{
  "train_examples": 90422,
  "image_size": 32,
  "norm": "batchnorm",
  "expansion": 6,
  "projector_hidden": 1024,
  "target_momentum": 0.99,
  "muon_scale": "match_rms_adamw"
}
Rows from block 7, named by matrix and row number. Rows with one number belong to one channel. Each number is 500 + 25 x the weight over its row's rms, rounded and kept within 0 to 999. All counts start at 0. Numbers have three digits each. After the name is the row's rms in percent of the matrix's.
# convs0: expand pointwise conv (model.blocks.7.convs.0.weight, 144x24x1x1), inputs 0-23
# convs1: depthwise 5x5 conv (model.blocks.7.convs.1.weight, 144x1x5x5, trained with AdamW), a 5x5 kernel
# convs2: project pointwise conv (model.blocks.7.convs.2.weight, 24x144x1x1, transposed), outputs 0-23
convs0.0 125:494510568486524468494518499478541468527520520513481482487479514477523523
convs0.140 078:505473509477546495487490517512481515538500537490571525482524524492499491
convs0.141 086:498483525455514488495550470530464508487505526492470536491484510460488475
convs0.142 098:538528498462509493501540473487463522486501537512478514478490500469554498
convs0.143 080:484442499518469509505485533487521541474511503480539475483542490503476514
convs1.0 083:480486525502527523515536526546531528539537554498507522488505500492518493514
convs1.140 090:479501482512499482515478529525485523478522567477511454509525487537473508511
convs1.141 102:494500498494513494497496517516494489499519525451459480533546456455484514537
convs1.142 099:488502522526520503505490495539491481430490537498516493533538524517511538485
convs1.143 094:510557557526500488522532514523461474483490518475477486490512479474485487498
convs2.0 107:494482480492538507493484478510561516457496513471523471513511546471510485
convs2.140 071:483506524537460477511443477509516481480502529541483498497497521531510465
convs2.141 105:494508498525532569476462469498523508506501490502509488504544531484510536
convs2.142 098:499496488430460550522487484504467494518498508515494498504464486522504466
convs2.143 071:473529523499519455518504507514485436500507531492492500533494538529522524