python train.py --image_size=32 --orthogonalizer="newton_schulz_5" --weight_decay=0.06
Rows from block 12, named by matrix and row number. Rows with one number belong to one channel. Each number is 128 + 24 x the weight over its row's rms, rounded and kept within 0 to 255. All counts start at 0. Numbers have three digits each. After the name is the row's rms in percent of the matrix's.
# convs0: expand pointwise conv (model.blocks.12.convs.0.weight, 288x48x1x1), inputs 0-47
# convs1: depthwise 5x5 conv (model.blocks.12.convs.1.weight, 288x1x5x5, trained with AdamW), a 5x5 kernel
# convs2: project pointwise conv (model.blocks.12.convs.2.weight, 48x288x1x1, transposed), outputs 0-47
convs0.2 075:144109162116150129164157177130146152086135151124106114136120114150089140158150155091116109106106150166119118126104164116173158164141128107110117
convs1.2 090:098121137126135128140136138135111114111123118153163176120139102141201166139
convs2.2 078:180163162085136133136150152157097141130129136115166140157089146155155149160115170112114092121105120126136136121116165108100133101150108156119109
convs0.3 075:105047138133097124139112103153150135113140117135111127108107134108137112122125132143122115105151100115104177154096123162117111159104078154165134
convs1.3 108:100132117138117116142144143111084133151133059093134127131092098119097117111
convs2.3 092:114190161110121107133170154126135147129129121115107191092086136115116133125116111171152105102130146107155116135084121123129111117169140150133143
convs0.4 088:125121117126100150140099127171148114111124164133138123118115179115120099140116129125135132130070126093140124151128094116146178118187139167085139
convs1.4 100:102126104125104097137110133100096143124127079115155164156105103123129115078
convs2.4 101:156169136108156099129118122129170126161075133116147112173166156103124165154161142120110149100139113133130113101147130130078115120164124147105136
convs0.5 076:075091109131119127143150081137137115126134151137134156172106109156122115144102122137163093129130129117138133165134130155099105162069089156145123
convs1.5 088:105113107101100097099097085108110102111090142131124155138167121117157135145
convs2.5 096:095103091109156137122134140133167123120100124155168128129136112115135197139133148131140138122141044129122153125151079144143121125139124139104137
convs0.6 130:145115129100149096113124163144115097147144112125156165175121142127087130139155154130124134081103090152129113104132118101114112105112111078145077
convs1.6 121:185147131142178164121108122164149116113108146144126116121152159135109121160
convs2.6 137:065109146099104123146153163150137105147141172174144138141096141112123125117153122131119122060113143133163109127141122101106121151125103155152113
convs0.7 076:145103130116137104134081116120106165132138191128100112177137165122101129131172125109129135133105142165120076081143144119132095134128144128124106
convs1.7 087:195147153141154149110103105118129100093142161142134140110137123107111102150
convs2.7 075:125123111134112083101139137116141088125136120151152118134110096092127090087144129085163091117101136086177137159157104159129117128151146135109106
convs0.8 096:103156120158143143156124120143105158084164130109162156181128093132146129155154114108124104097125135167139098126116158140164108107116138082127105
convs1.8 104:100091129097095105114153116109125135194142132116113144113106097107126100112
convs2.8 126:130129129112143142134119178120138086101134106149119140097175165103106111130155100133145112171119139116103105138160142144204118143113161134131121
convs0.9 134:145128146106097155120109142103122113108068116064157143143092124080157118121146147116136092118114145136134157163089128097134140135159124130134149
convs1.9 111:171132164138176139117149115147144110127131185128101103114152165132136129140
convs2.9 109:111108115143167158111168136149117150135134141088071096154132161138183164142151119129119117109115130153156098141122143101113085128154122098128142
convs0.10 099:115109136108118096110103177125090105168158171118138114140155179108144148128077147137100112101129124162121156099119108123114092107116149144121121
convs1.10 100:129120122129117141129124163131111112123201131096095153165116102097126099120
convs2.10 122:102092118108113134107148124138110136125143126134143123123108099125147163091090117111098112104138139132106110140161031123131095125168131113104127
convs0.11 130:138113078156147145080159102129108138149126172120141098125107144077160107140123071112140121144090125139116096136115142132112159121119139102097119
convs1.11 102:151140186152165135119158137132126112119124150099102092090119101108115108106
convs2.11 116:106133144094117071129163155159148072123140143088136144111089103127112106151129160103113126122133128158131138098107115136130143094143116068135124
convs0.12 102:162136105104115151126160143142104150131127098159118135174168129096116121153156142146105102137096119166098089109159139133126147098135142163141078
convs1.12 107:115115118114115169131137139134195132120130153187127135147167133114131136152
convs2.12 097:125148139113122127134130134118128071102112159135135142105112151136113135142153110117099144183162157091167058127147114125099150149158121152148115
convs0.13 077:126180113115134082122142100137131098098141143133126146144118110141126110148108164119112129148108122083212122104108138131119161114145105123098159
convs1.13 098:139148180164157145125135125132122119110103125106100095088107124099099090117
convs2.13 096:175158147131115117119142125158099107091136130131152115093096128137140105113116164076102098118118112145112146081135108094155149152147096084121132
convs0.14 124:125127114091073126152157119150098130125117153144157136121164102116117128146136167129140125137180100136147064150149159137094097099109148135133128
convs1.14 099:160152158165154136134147133111095099135111073097106109120113141138131160151
convs2.14 124:105109139147097101186100146084092169136159094096118125124141126174095115095115131121155108139147168140133122107130135119114124152145127129142168
convs0.15 122:104115094128167095116120114126134130093126116131099138154092102139139148120097114105145146126123118139091146147119122145080124192133078073139135
convs1.15 110:144159160154191134122111120154129124120115105105107097096089144144136135152
convs2.15 100:129118137076128151125158149160135085172154137118103116129136132114149052117158123119112111132154126124157097123165108160144122095116129154105144
convs0.16 109:121126129137107118099111135132150133132160153151141147148133164082150081183119116095136124126107084148134136169142143134152153076110116172126110
convs1.16 100:118108102106104114119118116107100137147152094097133159176097102105113114090
convs2.16 122:162161163150112139101132131098166121112143141115115159127077104095141151148170118162116120128098136154147102126107099118089117182116120143121106
convs0.17 114:149125133154121134136111106113123146110145194166151114127131139099094092137110103131163129142135134176125110090125105111102109079106145137166163
convs1.17 101:120123111160133100099101157120088108108162106134159153174120108121131142092
convs2.17 131:115120138152130096177108157107107125067120118144139100113144132139101137130149092113115113165150108128128105125084148123111133100172083138173118
convs0.18 079:120154100140162120103128124119132132137113134145115134147129111117136111149100119144115149053089145149089144081075141149110112155108118083153119
convs1.18 099:115147126119131133149125117146151167105095078146157131125091122163123116076
convs2.18 076:110124131143098149133160114165166160115172147103169093124127126158087128114131147140114136125155123150142093119104133080105122081095164139137128
convs0.19 084:109129191162149164174141103095145112136161121107134113144150121142139140168129142130090129111111093101142104132097095131095123132129138081113110
convs1.19 101:108113111123109118113127114109115103138118098110119125126113098082087082074
convs2.19 073:127099132134137159112139102147143101113142162174141141162188133145135126140132088158143145113111109133136123139176151178121167093134159123153115
convs0.20 079:136147147148145097101133160065087134155117157112167164116136155117115155110100126158154129157187126145140138113135118141166106120107114125116134
convs1.20 094:123123119124131112126109102104120132142113088155131163097087156163184126105
convs2.20 092:103123149134144117129134185147131104153087121137141137094178133115135128156148135145136132055120146122088157147140156138097158094132153110113132
convs0.21 066:106130162196134142147159121137142116157170113100110141121125149116102134158135150092137145112164099120167133137128164102161097142149150099099125
convs1.21 102:137144145104098155147143072101142139117081121147140111082131134141124105155
convs2.21 071:144124107176142118084140054142093139125127094116148095114112106140131134121145135116124144157138153143101129137100162112125090075108139147134151
convs0.22 126:103108148134147150137103128128102141161131156171123077104106112139146094148148089130131150111127131132177160096140074114134121120095157122112093
convs1.22 100:141120123153148163142167171148174129134108100157116135108127156112120091101
convs2.22 095:114122129124090129095119134151152132154130121141136082141102176157138158140178124141117138115153139172080115159147170120150115166164137116117112
convs0.23 101:135115072156139122169145137139149169127142155113101114164140123095143119116090092131146130122127160130116137160144063139102144102134102127085129
convs1.23 096:118111114091137092122122093135099118102088100097110105097110103115098100117
convs2.23 106:180112130106079134088125113104125132165101149104120131129143123138101107124152177125083155118110119135144107094085120105127118082098111141149124
convs0.24 122:122101115132109126157116114121115150126154149129117123158098139097078097134111076118149101127144114088170115082126119101140160108124120117182159
convs1.24 093:132108100112141142116108093134167117121090179146111130093162150128157114152
convs2.24 113:147075157115109122114139114136091133126116140131153196130111132091139164136094096121118109142120153146166138120129077142112130124095095130101101
convs0.25 097:158152140121126184142137114141148131132105163117173127158138121130093167131142163127153163092099102154087129080110123134123153116128103142091129
convs1.25 103:130161111090084121157119105112126155115100104135162119102100141153124090103
convs2.25 089:153139146138095180135156098152126141164104122144108156114101146087113109139129123096131129120090137158159175123116163152102109162121143107098101
convs0.26 099:161143091135090102181120141143093112132108113089102139109086148155136118133161108120141130099142133121136141163093147129155185130100136114150141
convs1.26 092:136152147146134138187144130115123150106092094139166106106124137140088095127
convs2.26 088:110156133101133088162143155114134150121052135138151162156139107152131130095121122135105128114126123107147105147065118134132142102109090145159131
convs0.27 098:135145125124127140118106137146104136098089113136158155127104091112079160102115171145133119081119155117097129083110122162116170123174119140109114
convs1.27 097:115131137155116137157146156143148191134165136132173140159121113145133139094
convs2.27 103:135098140166180148121159110140165135084130113162161130129088148138094143107134106164119109154125144115144150121105126111091150144174133089129131
convs0.28 065:121099143080163130134139152122122132130128172150114099136135136122172144135122099117121085114138094163111135141128152130115151109215128103143140
convs1.28 106:081088071106110118107114101120105115144121082116123153141123129111122117106
convs2.28 076:127152123128184142114092134135114132158149129099104148144145187104114095114106126145142111132126131166141126182122151143115115135074171125113105
convs0.29 094:143153110093137098146123168132099120123140139137129113149168174113113122098134141137095121147107187137158111103111128129091178105122114091164119
convs1.29 091:193146151125145186119112127134153098128115130154153129131121148129125086120
convs2.29 099:081111139115123094167163138135123097149137158135151139142140136116110138084136145160133112083154102069101124124135170117159136109110103133115094
convs0.30 110:146133108134096151127148124115100177130073159134151123128131102107131136111115134100157150097115145175106115115146166101120115088150120085086142
convs1.30 100:141150113100114120148119135108139125113124099139149133138099152203153145088
convs2.30 092:133151098144138125155128091149144134148094124147175104115103106146143089138162109147150157107117161142176130103112139114105131179144136169101147
convs0.31 089:133132115106106153144123170167129126129159156110118155090099145167118101155130128129174141112140177107192144113121119141124120096101093114121122
convs1.31 086:145104106116133107115127116123148132135100137161131127099173163156177143174
convs2.31 106:136117125129141092141180138174117110148092138147190119137140164101114171150158102159130127127137081106145122116112110115107127115104146146096114
convs0.32 159:078156101082115126148106118116133124116136127100073151077143127133138110108128150132091146152118149146105110149105114113172118105114166102096132
convs1.32 109:150156126156149173148111167158141133119139138159167135175161137137137135137
convs2.32 192:131149126093104096135129158158099073122136182123134118180143117104148119123121137133115173108129134121169131135109125156111111131144104187148110
convs0.33 102:111122126115174085117122147147143115121118101100149119167065114083100121095140095110130107117093167143100114155156151113098117137131147133117128
convs1.33 111:171150130136157144133097100117098110118109097112132139138139174150131152180
convs2.33 103:163153131145122134117121120123079145168130149098116132149153091143144149129108166162124117093132086167166144145117117139105091120094122151087103
convs0.34 109:093108117133170139153102149105092120090121148135131139182102127082160126123145119123132169104144117098120079096147134152090134138107141106108134
convs1.34 091:133097099111143142127115116131148116095121141126161179126119128139195130091
convs2.34 100:112153106098179097107125093123105154139111143095157142154101140165110113134124177118150107111106132144126130098094134102138086164156123113163139
convs0.35 108:132148115138130194120120163127100096117099171143109108150145140050116127113113100114124150118130149090128114122100133141123122121151142148167155
convs1.35 091:122122112132124135140101135127124156128153117086123198141093094110160108106
convs2.35 138:091144143106157088156127121120119119166139102113147130141114140155131155136176136127127150101146107142123082111088156119155158097163111145143182
convs0.36 056:116144119119140111139125162116157128122163118154137107087117134139114136123111123098165083115136128097137069093121110129142118192181137136156152
convs1.36 098:131122089107118101084099096109096097148118111101105156141140134094105123149
convs2.36 056:134126149086144140146095091096108098123124149096117143167127129143129150159139126178125138116125120135161170127131103160125133145087166158113075
convs0.37 096:079106093167103124146141086161149170111142159135097095151154158107143111122135135124178140163116107135142103121120117150117115138120102119165108
convs1.37 107:113116134128082111104105129106132120112127104119109105118104094076093088099
convs2.37 092:143123140105141126171131123134135123131119175076127113133141132106124107137151122138104138067079138142128133109083130128144169133155125140071086
convs0.38 101:142153111118095158137131130130116132136162115125109172098115103102120111195123116118168122109149179129152122139101129097179135122118121156106166
convs1.38 104:078091104103111095125132127130128123117097128130143111131145129153168163178
convs2.38 098:127134162139181119119154134145125097174147129153098137121111157096161182131169152136133115113127123163144127105150117091109133098083135116105145
convs0.39 105:130099107165113122138173119083131145143140118147133124136126141059137114123165142114110098113126133145087145133149105146133091121154138160138067
convs1.39 091:133141144145155132145171149149134145184149136148137170143148162143161141149
convs2.39 090:138140152149122171095171065107108098117104119119104100128142150115111127119101142129121144138104126086130153184156097094107131105146111121111141
convs0.40 082:146126131137101127091147139150139107174100111148102112137146118187149141072133105115082116142116139145114125152113112104138139128124115152090186
convs1.40 097:150125157135127158126135126142183150126139194110104109109160123112127121158
convs2.40 097:122118114141124102139158110131107119167088097140136097095127163152116113108110108096098098132144157172098136145115063146101135129135118104093108
convs0.41 119:104120155123124134110130105122126155110137150161135104115106149081112099149056152106166112163125115172099136119117132095132143143162118169121110
convs1.41 090:152115117130140115117106146180101099120128173119124122113174138147120104177
convs2.41 104:111091155131123111147150117096139144143141117125080142150110138095142130147106080118186155130097138176140136144124127106155175110149118091124103
convs0.42 148:145125160109145106131102119122090152150117129134117139179141130160088155163145137137126141114127153126085119187102142133071101116125109133164151
convs1.42 105:126126118142110105118114120105106122122122120159171162152155159168171167147
convs2.42 115:152124125115118155117101154130165165075108109090127133111091124146134136136079133148141074135086138103090160141126146120148128158142122110150155
convs0.43 070:133109134098113113097093127149156169158158108121128132151114120105087172138148086107111123101154130101119166171120134115079133120137155164139123
convs1.43 093:149100110141139147140088129146158160095099157153132102104147166133116103159
convs2.43 095:151092128156147127113112071093131138183127131150100090151147120102099112135114154118115172134090106114167116127119161116120119112093103106126140
convs0.44 095:126144113154160118068131111130106154054125147139133171138103135131136146103084117139133137160131136121151130083120124117111157126149133121102173
convs1.44 098:146128154134140149134148124132174143129136157175137143139163180148150152160
convs2.44 107:129162138165141108113138094139101150053127145121151158128127099122112127130109082130125150122158128119097143112135154117087121160177115127092110
convs0.45 077:084117114114144132122152139090158123113088146133125117128075140100136154106158078138086137124148118160154175107148126150148145140122108120145086
convs1.45 092:167144135141156159139120143166171155125150177108119097095137119125109112137
convs2.45 095:136135135107110130115142135117086114115126172115107117134114126151154128072154116077089143157134169115172159120176096123111131110108105124113100
convs0.46 062:100165135121148116120146145111099182155139147158129159135128158110154131096107162153129155111114151079157176135091117156135135139107101156136127
convs1.46 094:115126146129098130108080133065126134112152097155136127165110135144114151097
convs2.46 063:111115112143097152106149109160135128136144145084112187147145110111163127139087105118146171122128152151131152137083093090103118118096136137100116
convs0.47 061:132104097146085168130130132103127156135095108128177144159156131156162131088120098167123112112157138159142116166086133147108115124140103162132121
convs1.47 102:078095102101096123097105128101125140148113081135125153121097112109141141103
convs2.47 061:137169112131146106141136177108156144148080109165098160105134138072139125142144117144169131143127107073140146149127150132142151104119146138098132
convs0.48 076:146124107096138076089170122116081152162125112129136145135177140113132159141136136152115161155143122093108092137109093139142157128115112164145143
convs1.48 086:097109130132128118144144103091145145120097112171116100140119138164125080085
convs2.48 081:113122165112094121155125161098121139091099144170111165152157151130115115122132110098141132121089152129138151126090120133077111126069105115133154
convs0.49 106:122166118137185157141176107148109127153152102130134094109169141137090107114105133151112131186145117101132088154127134122112118127108112143091131
convs1.49 100:147129138124164165139138128164160116119128166163138130138168166150143145166
convs2.49 103:155168131151072142141128100166110096140098141175142107164125123137098131114088164120105102105160136094115135148110123157135108127149129100103114
convs0.50 070:096111144132110152166083139144123118098166101131133127159104151085092180130132133074150160115128116086133142127145155130105118119137109160123113
convs1.50 103:106091083098111118120137104096092120136117098112130150116089098120123124088
convs2.50 076:121157108128125131111129102164149090161076095127157114105103177096171128139139144166090125143160116140148111141096130153113098125129118151151110
convs0.51 144:163133132127120162137128086140132125133148161133157077114191102098120125135074130119127153107117117155104140086143133083098124110139132134118160
convs1.51 098:119094093118118142116105112160110100135121194123097126128151125105137120170
convs2.51 120:116113186133059089135130140118122091114089135120152156156124098091112137138122126120129109156122121132158126137109112158154143076115094137139134
convs0.52 089:110099098161120133101129120137124148143132186103109117153139108134126170148100123124108137075075104078099155135134133147119131151145155134163138
convs1.52 099:113138099154113094101068101095113140129160133143143151132126162158149138134
convs2.52 078:150091110129135172150122082121122133132126098120105108174140132111149100099096121109162128130122129093122122118137171112164096172125140187133121
convs0.53 105:117156155098148107164125094104138118104123141077104124121122126146156069147125109122135160145156154145181136104142137104156151114129168127099110
convs1.53 102:151128154129108165094115131101160090123139096164100121143098169126136155119
convs2.53 101:158168174112108125121101129143080080069144118114106102141140129104122121094128103128162129115146132085118119117115153148152139155144104152156139
convs0.54 121:130117181139159154140160099081102093160158165121127129153135135097118154133138126140092117127123059114159128151143124152140145142149105124108139
convs1.54 100:095101090104090112124113124114096113113114104107122107111103098112090104095
convs2.54 106:093102114170116142103102104120122141130106156142102146135168081156144142129106110154143132103113121131120138157169117127103156126132163188171113
convs0.55 108:117158123159115148149109168122141120151116159152146125167132103115115098087127124154135121104152069114149120160088083138110110113106081139116128
convs1.55 096:155103167149138137094130105150134102122101176133099123111173135103131116159
convs2.55 082:145123156140119148113074138129121102121145130099128113134160149164131118166095126134098115058140093104127149128148161101144079106128096127135113
convs0.56 117:149116166120149167124143151118141151106156167108104115144121146135114104133116109128135138090141109200125100145113153072104156126145117164105124
convs1.56 099:117106124121099100120124119117137112120118146114107126152176095118152164195
convs2.56 107:147164132114124135170144144112174137125147134101145127122152151146178184107077144152171112108132114120109126103093085099136137119111123115137134
convs0.57 067:138104129151133125094113118132137095155145093140104168160095142138142166172114109115154142169126157102156154161106118157158139141150124148173114
convs1.57 105:087103097124075097128110128085113140109131088153153146132113138139125139104
convs2.57 071:156116134166112130154094113141123105138120150101172126126134134103124092181105137106123178123138124095117147172101186113125113121115094136125155
convs0.58 118:077109109142135118139136113090170135106095162117089135172091145097132118103128095164117119152121128127101130104089134137118117116135140111188127
convs1.58 105:126129128130144116101119109109116087117099096097090103100097108097107105088
convs2.58 105:152121170113085141122176096083128112141128157117139127130123105057128134117087123164146115112107141132123153129134121132093147143087135109093114
convs0.59 114:146126139161161058106145106169113121112126164159115155151137126134134102142116116136148094101114114136102145181131099103139088132140104118141100
convs1.59 108:160153170158188132123141114126124121107106107097112115117098103111100104127
convs2.59 085:079122173125157141147149102075118099126111139130124144131128136106084090100125147107106115079147130070138144106139124153127156124121107113114103
convs0.60 129:136123093094119125147133102146152158130115149115139102149149125073088130151109183155131111131148156118135122169093117109101113115081112112156156
convs1.60 096:138102098119126112107119119100107119122132126144166160191140159154158160125
convs2.60 108:147142135110143163149108126122139142098142116134143133107090147167180153161100173131175087143081123114098144153149123100132125139137164113123141
convs0.61 077:128131107146177074125132133129167140109150148107111112152142133164161133107178104111075154110115147112126120171127157149139116117149098126155146
convs1.61 096:105097109145158115091105158169113091100149151142114126147152110114133152157
convs2.61 077:130103129166132118115128113139091151101135097107087096134106092151138179129103107138136138111177098101139085143137095129094120156092127117123104
convs0.62 114:105145139168140137150076141130103133150089169138114099152145111140121145168121134152148161160142123162104137082116098117110175115137147160117141
convs1.62 088:118144150119114102119116116137137131127100163129104087106155149146179177154
convs2.62 116:145116161152102129108126145107150119126114149138139178126056129129136165139102112134121091129103112148158142131084107155163095128080124126139108
convs0.63 131:062139124105133118105107117088133150108108101139084161120105127130147122120125143113118172174154142138145135136089114125146127091124135066118115
convs1.63 097:124105157118132129109186119135147108155109145141106185112145142115170110130
convs2.63 161:158108143156147150105127128117185178098148089120102118079132113131113116136108076162175112139112117139112145134101150129149132132143138104132156
convs0.64 111:131090070128122100147162109092118169129152167178121079117110122145130136142076099133114113137138112120136145150118127147117123155131104155126097
convs1.64 092:111144132120108141192132138133137160098114119124156112108108133185142100101
convs2.64 120:091132142146123142105185106149146125126167104168117119132094166095169120100113123144104138133159120093121106159163147123161124121139146087107115
convs0.65 100:115154147135130127169081131163113139156161113127084127111176138121079142145132103152091147145143108106104135145130089147145159113135105169114137
convs1.65 095:105099094098101110107108115118115111114116128130135138138138138154169180177
convs2.65 106:164105100109119119082125098129110110100127108127141118190111156126131126150109131159112151117165097139123165128146133154129160110119086136186113
convs0.66 067:139151146155130069121152125142136152144145081150131136085100126126110118134155076106126088126137114097105135158116128134167089122143169130107102
convs1.66 084:131125125120119147131111102112122146130134118134173169200154152154124162138
convs2.66 071:113103152105175116120154072169108142119137108146132113171157111138109161149140090155130123110150118113095085149122148161136134103113090131136115
convs0.67 072:120132106147110168101138113140150142080159160117120144083132164136130118067172134137101144091128153124149158175154110149128125118134136127121102
convs1.67 091:119115101102114118106108109133086114111113101081131114128103087107093108093
convs2.67 078:127096129169101163172112094139129118121107156132108082128143134107132161139087113162145111137145114167137160115111170132101132132144115140080098
convs0.68 096:142122111175145119164114116156129157135149133144151170164120110156124118130097151150137081099118094127120155134127181095149122140125141187129144
convs1.68 107:086124115122091090127159113092088120151119102107119128126112110106104101093
convs2.68 086:111134126102130120159130151101110087110097160120115141108115122130099148123125121137123180128132102083148153121166139138097131172100138173173086
convs0.69 099:125162156109137163113123138088149094166087131117167120170139119088107111124098147144126151171130156131149131100130112146160143132173144140116099
convs1.69 100:134152147138136143149150153148097119110119105095116101109101085100093093095
convs2.69 086:163135093113134163097139133122142130090127110135112092123066140079133132151140185070140115149138132124131129108115124142129140170153115120102135
convs0.70 106:130085124110143127089164109109149171124148135144125105168148166132103093111137107105135147111111143100131123144126106090092105137065140144128096
convs1.70 100:147176137175150116097103100091138114109108107147145128149144117104101109108
convs2.70 127:097082110160100097138150157133096132165133124111087122115120152111133135118117143116183110144111179138135100120151153136149135173139091149155127
convs0.71 069:130157165162118097179134140136156161096110154153135108165148137095095141125130146136133145156136111135139105097109131153123090128160158182112141
convs1.71 088:135141143141142114090081114121106083089109128115088084108135154115128132130
convs2.71 070:098141145087135143076097073132120128108141162104122139120104128126175107146080123149134151119122102123140145127143133156159081123144161146117096
convs0.72 071:096125079148125106150125112158142099134143147154165127074139120123134101156073130144132107148152124112131169102110106175095147108127147130132156
convs1.72 094:176148163135150149137145129160131099115100133105092085101129103105111128149
convs2.72 079:138074114127103118122155138136110119063133131138132115091114094125113096120096127120132103091128152122155142093168128148170115101083159121117115
convs0.73 148:110094127145120125137123148146104132170126151144096125126107144116131179085110144135112173097120122143098092127128145158064170136154160125115116
convs1.73 112:146124108121144144102101119150169129119126163158113113114145181114091120172
convs2.73 133:137100155123092144144121124120110160112124120141199149116131130170134100122117137120090140142091128118123121180092108075131105109123099116118160
convs0.74 073:169119136111159145162147111087142141120115112106157109137125177119124123090143066133122146098122117133141131130116125099104162101156156113128071
convs1.74 110:109101086124119085075075087113135126125134125134130149138129103125140118105
convs2.74 076:118112112157135145077132109087152144119113119124136114119125097102122141176114146122129060150124094141101150142086126108092169123135132096102137
convs0.75 115:118147184120114112109143093141105161119083117146137159145114122149127158149164145121103126150128081135094148106126151133121115103097079134164099
convs1.75 108:113102125109114153130151142147147114133116145126090119097117192126161143175
convs2.75 116:078134117084171127084106138163137131124103129135137105128143153102148125144145169162167144115145122098129136098148153091113157125160112170134126
convs0.76 112:145142123081112143158112121135136112139179125124155136154137142094106139104128181124130143161095118133102093123098104101134151063110102110149127
convs1.76 106:123118159157127090096133143100090096121139111090090120134117098121149162147
convs2.76 098:167118108100124123131121130101154119163166098088094100105125120161155148109120153177093099139134103120164165124086101126125113144132123140133163
convs0.77 170:133107126116099116139168132089079107164143151088159103176148124112119107075115113135100110149146123098172128126120139136113144137122090132139101
convs1.77 099:155122118120129156120130103107199127125092097153125136101116167124126106106
convs2.77 108:151078188115116106142148159112153094092123155124127156146141146082157123138142172148110106105125131132122076111124133147130121113133084123135142
convs0.78 091:134173127115103121165119132142160129101158116118141163129133117111118085157129146099144112149159109100060118166139097136093104105109139124128162
convs1.78 097:111099094102104132100130117101132109148127110150091111114091175097122101107
convs2.78 106:121124131100151111113144125175116124173075174116129126108137101141121122159099149158124155083149097133118115081172136100111135117126154151113118
convs0.79 095:131081121114141105114128151078145130127136166114168168125103162121091140097139114120125138152158120122116165143134111113155119128096161162086167
convs1.79 094:163110135087146169137124100171157119118128187120109129115122130117151136106
convs2.79 086:107069098137133119141142151117110158129120133121108067117151106123095105107146105153138155128109157133163119151143104105104123130145085075101136
convs0.80 086:132135141109143109192117140134116104133140143144098145169186105132089078151140160137132125109145110142113139167122133167141097107092127146141125
convs1.80 096:114142166130119086100133110108137120127115115149143137142134148163180186139
convs2.80 101:142045096118138143097122142131115156089097102105130115130097154131124136159116128111130108141151094122101129146135159136134126125142132111198140
convs0.81 110:126151117147102123163094144127137140119120200164148102137149127099131106133139156124106143110080145161140131136117085141122157088133107099161103
convs1.81 101:096104145164121103105129156116110103104149095103093115158112106098135166131
convs2.81 101:102110105161140140123102111090156148112162096118111116095185121160139124125123086103118101132141161167133076120112079112119120143121131124140113
convs0.82 097:138102156112106116096113132125142154117136205172150116109089157149171131090157133130125124144129129132148127156121104153118089111138128155108161
convs1.82 101:123104105121119146145149155138170150148151150187136119136145183139114133143
convs2.82 095:145088121120123128109176091128132162103129092172114091126117114151135123162126162145148112128095124123116112125160163171162146148152092104101137
convs0.83 104:125128138153102138164092145113157119114131131098139130101173141074110107165117177126152102134161123133108144112134124136147152142085096179110137
convs1.83 103:100102095103117126147136134129117119100107116126117120133135136157194176162
convs2.83 089:146096138120153135101161126149136109114168133170109116132119107110163149098180120128168144135104147150134177163165145153131141139112159098115153
convs0.84 125:164133131146080120136190101151123128148136173119123172103128119136100119137122136116120101118105113130095132145128124120152149119097172155138065
convs1.84 096:103109104109121122132133142123147128117133124155151148143136149171201165153
convs2.84 122:113169152119129139132134150098142125133120152113165162157143127098122152098146123116123054114172122139154146129125129121131127061111123142101089
convs0.85 059:121100157105138078121133122150113127098158117147099136154095125109092157111100151146132134149128153098174100103110176088161141162123134122121146
convs1.85 131:121104123094093114106138090069122127127112075122127133137103135120122116090
convs2.85 058:084120170153137147117127157130122091145116152146130176136129155150136142131143135133093157180158133111134086168129172150144117101148168124123139
convs0.86 059:114137151147112087138094103146119124111155076109099122088141132154145096125088154072114104118133115158130117123147117089146173134107146134133101
convs1.86 109:138129124125119137126135120109122104135115107130081101088089144109076096084
convs2.86 057:117168139100124126112170166161101133133105152173102101119116118115101131122154102146116138126181125088085133166120118118161137148139092136154138
convs0.87 086:136122099124142087133076118164118114136108129114108100130122112116124143138133148086100125118117156106114151175121067152072099119116106133161148
convs1.87 080:122128134123117136125116123125142147135134136183174157180193133118116130122
convs2.87 111:166091128130130160100082146109136150149124143112125137161106126151135112153130117143121095140109109134083211161165142125132130126127130111134162
convs0.88 076:156123162112127062121149109167093113118138176103129150111124130102132105147095082117115138151161141079143125140138106142158099131117137103144123
convs1.88 104:102087098094069082100113110108097110136123127119122126119125106115125143140
convs2.88 071:137079132153115110127143155136082153173138161125143071160110136081121121143157180132125112128129092118111121139171145125148124112116107119110140
convs0.89 059:156142126091130144160112121122119100138139077111137106096157176141117104111149138162154143157127108202118106149104105131132135155111148110110134
convs1.89 111:118097082080090151143136131126119096111105104133103096092102141130129135139
convs2.89 057:135142104152121137108121121150118133090140163147090089129122181107149128107136164125128148095170151094102181151125105134082142108133125130150151
convs0.90 082:122112126132157164122123096122128142112137137098171113155158108092114120134122147129156116128098109112170116127113065104126100171132116060135122
convs1.90 095:172144146147165124124123121140086090098081089123120118122116145147145153144
convs2.90 082:159113146136148118110073101141165112151159104146078111142105155131152174116124159088135097111126113124099140124124117129150111140160123164104162
convs0.91 083:136124131127165160102115136097129129100169162129105134117086123170130112140154110156133105161105134133143159112156090165129093151117075154150118
convs1.91 101:110107088095130108099114096109123119131096131123132127115161153167164162163
convs2.91 100:121151134109113101134165147163111146122125141136187103149125148111153165138112104196131152106141079136119100113150123099123156107121147145098136
convs0.92 153:129159123107142115095103115157098132130115157157138136134145153112150079116111074066132144147116137146132144163103139122093140114143116168156094
convs1.92 095:137131163143139134132181154121141140193165132141134160149120155133149146125
convs2.92 106:172139161146112109177145132116164134148148144125124153132111132125173115119146161168120131099143150135128159109156123087119136122102175164160097
convs0.93 148:118128125125108108140116092128097138081119147149159050111145102115134113162147153139135142167118134136101136121147157066110142113153117141150116
convs1.93 110:158113089091107159108099106115181127112119124147118118120129182121136133144
convs2.93 115:094168107135146150117121088086132126109113116161177077132098189131132121120153132119119120101125120154115103112162112098149117155120153112107134
convs0.94 097:127119103121110102118139117150155120132128064123151135155110119157127104148115104130160077118163122105151124143187145098169134130128167137116167
convs1.94 105:106131134143113109120167203105111111140143073117124135142118129137114120151
convs2.94 113:169120105146135161140113102096155122152121094093125111091149119112155128114118125135148098142098129083184099136133086111105125149176118122146144
convs0.95 090:149064119107135123138134111105119131119135170148166121122145133125115138098083094132140180133130139134073103111133099106113118145088167136101121
convs1.95 089:137134106132144138118106149168098085126162162087104167131120101102139114111
convs2.95 075:052142103113144125130141129123113151097111128174130115140150144072129127127109133138120156141091119141094119137112160118097118112153093090119167
convs0.96 107:147145121104113149140063150143137129167135115142104125140115127128105107180180144083111138155142138156098109152094143173133129116135137137134095
convs1.96 103:167149139152159163124103126144166105083119151156115105129142163131131147156
convs2.96 130:095083114103092094127085142128145122153141111160162129122127153112092146147123102138156087123131123103126116148160128128164116116133193133137091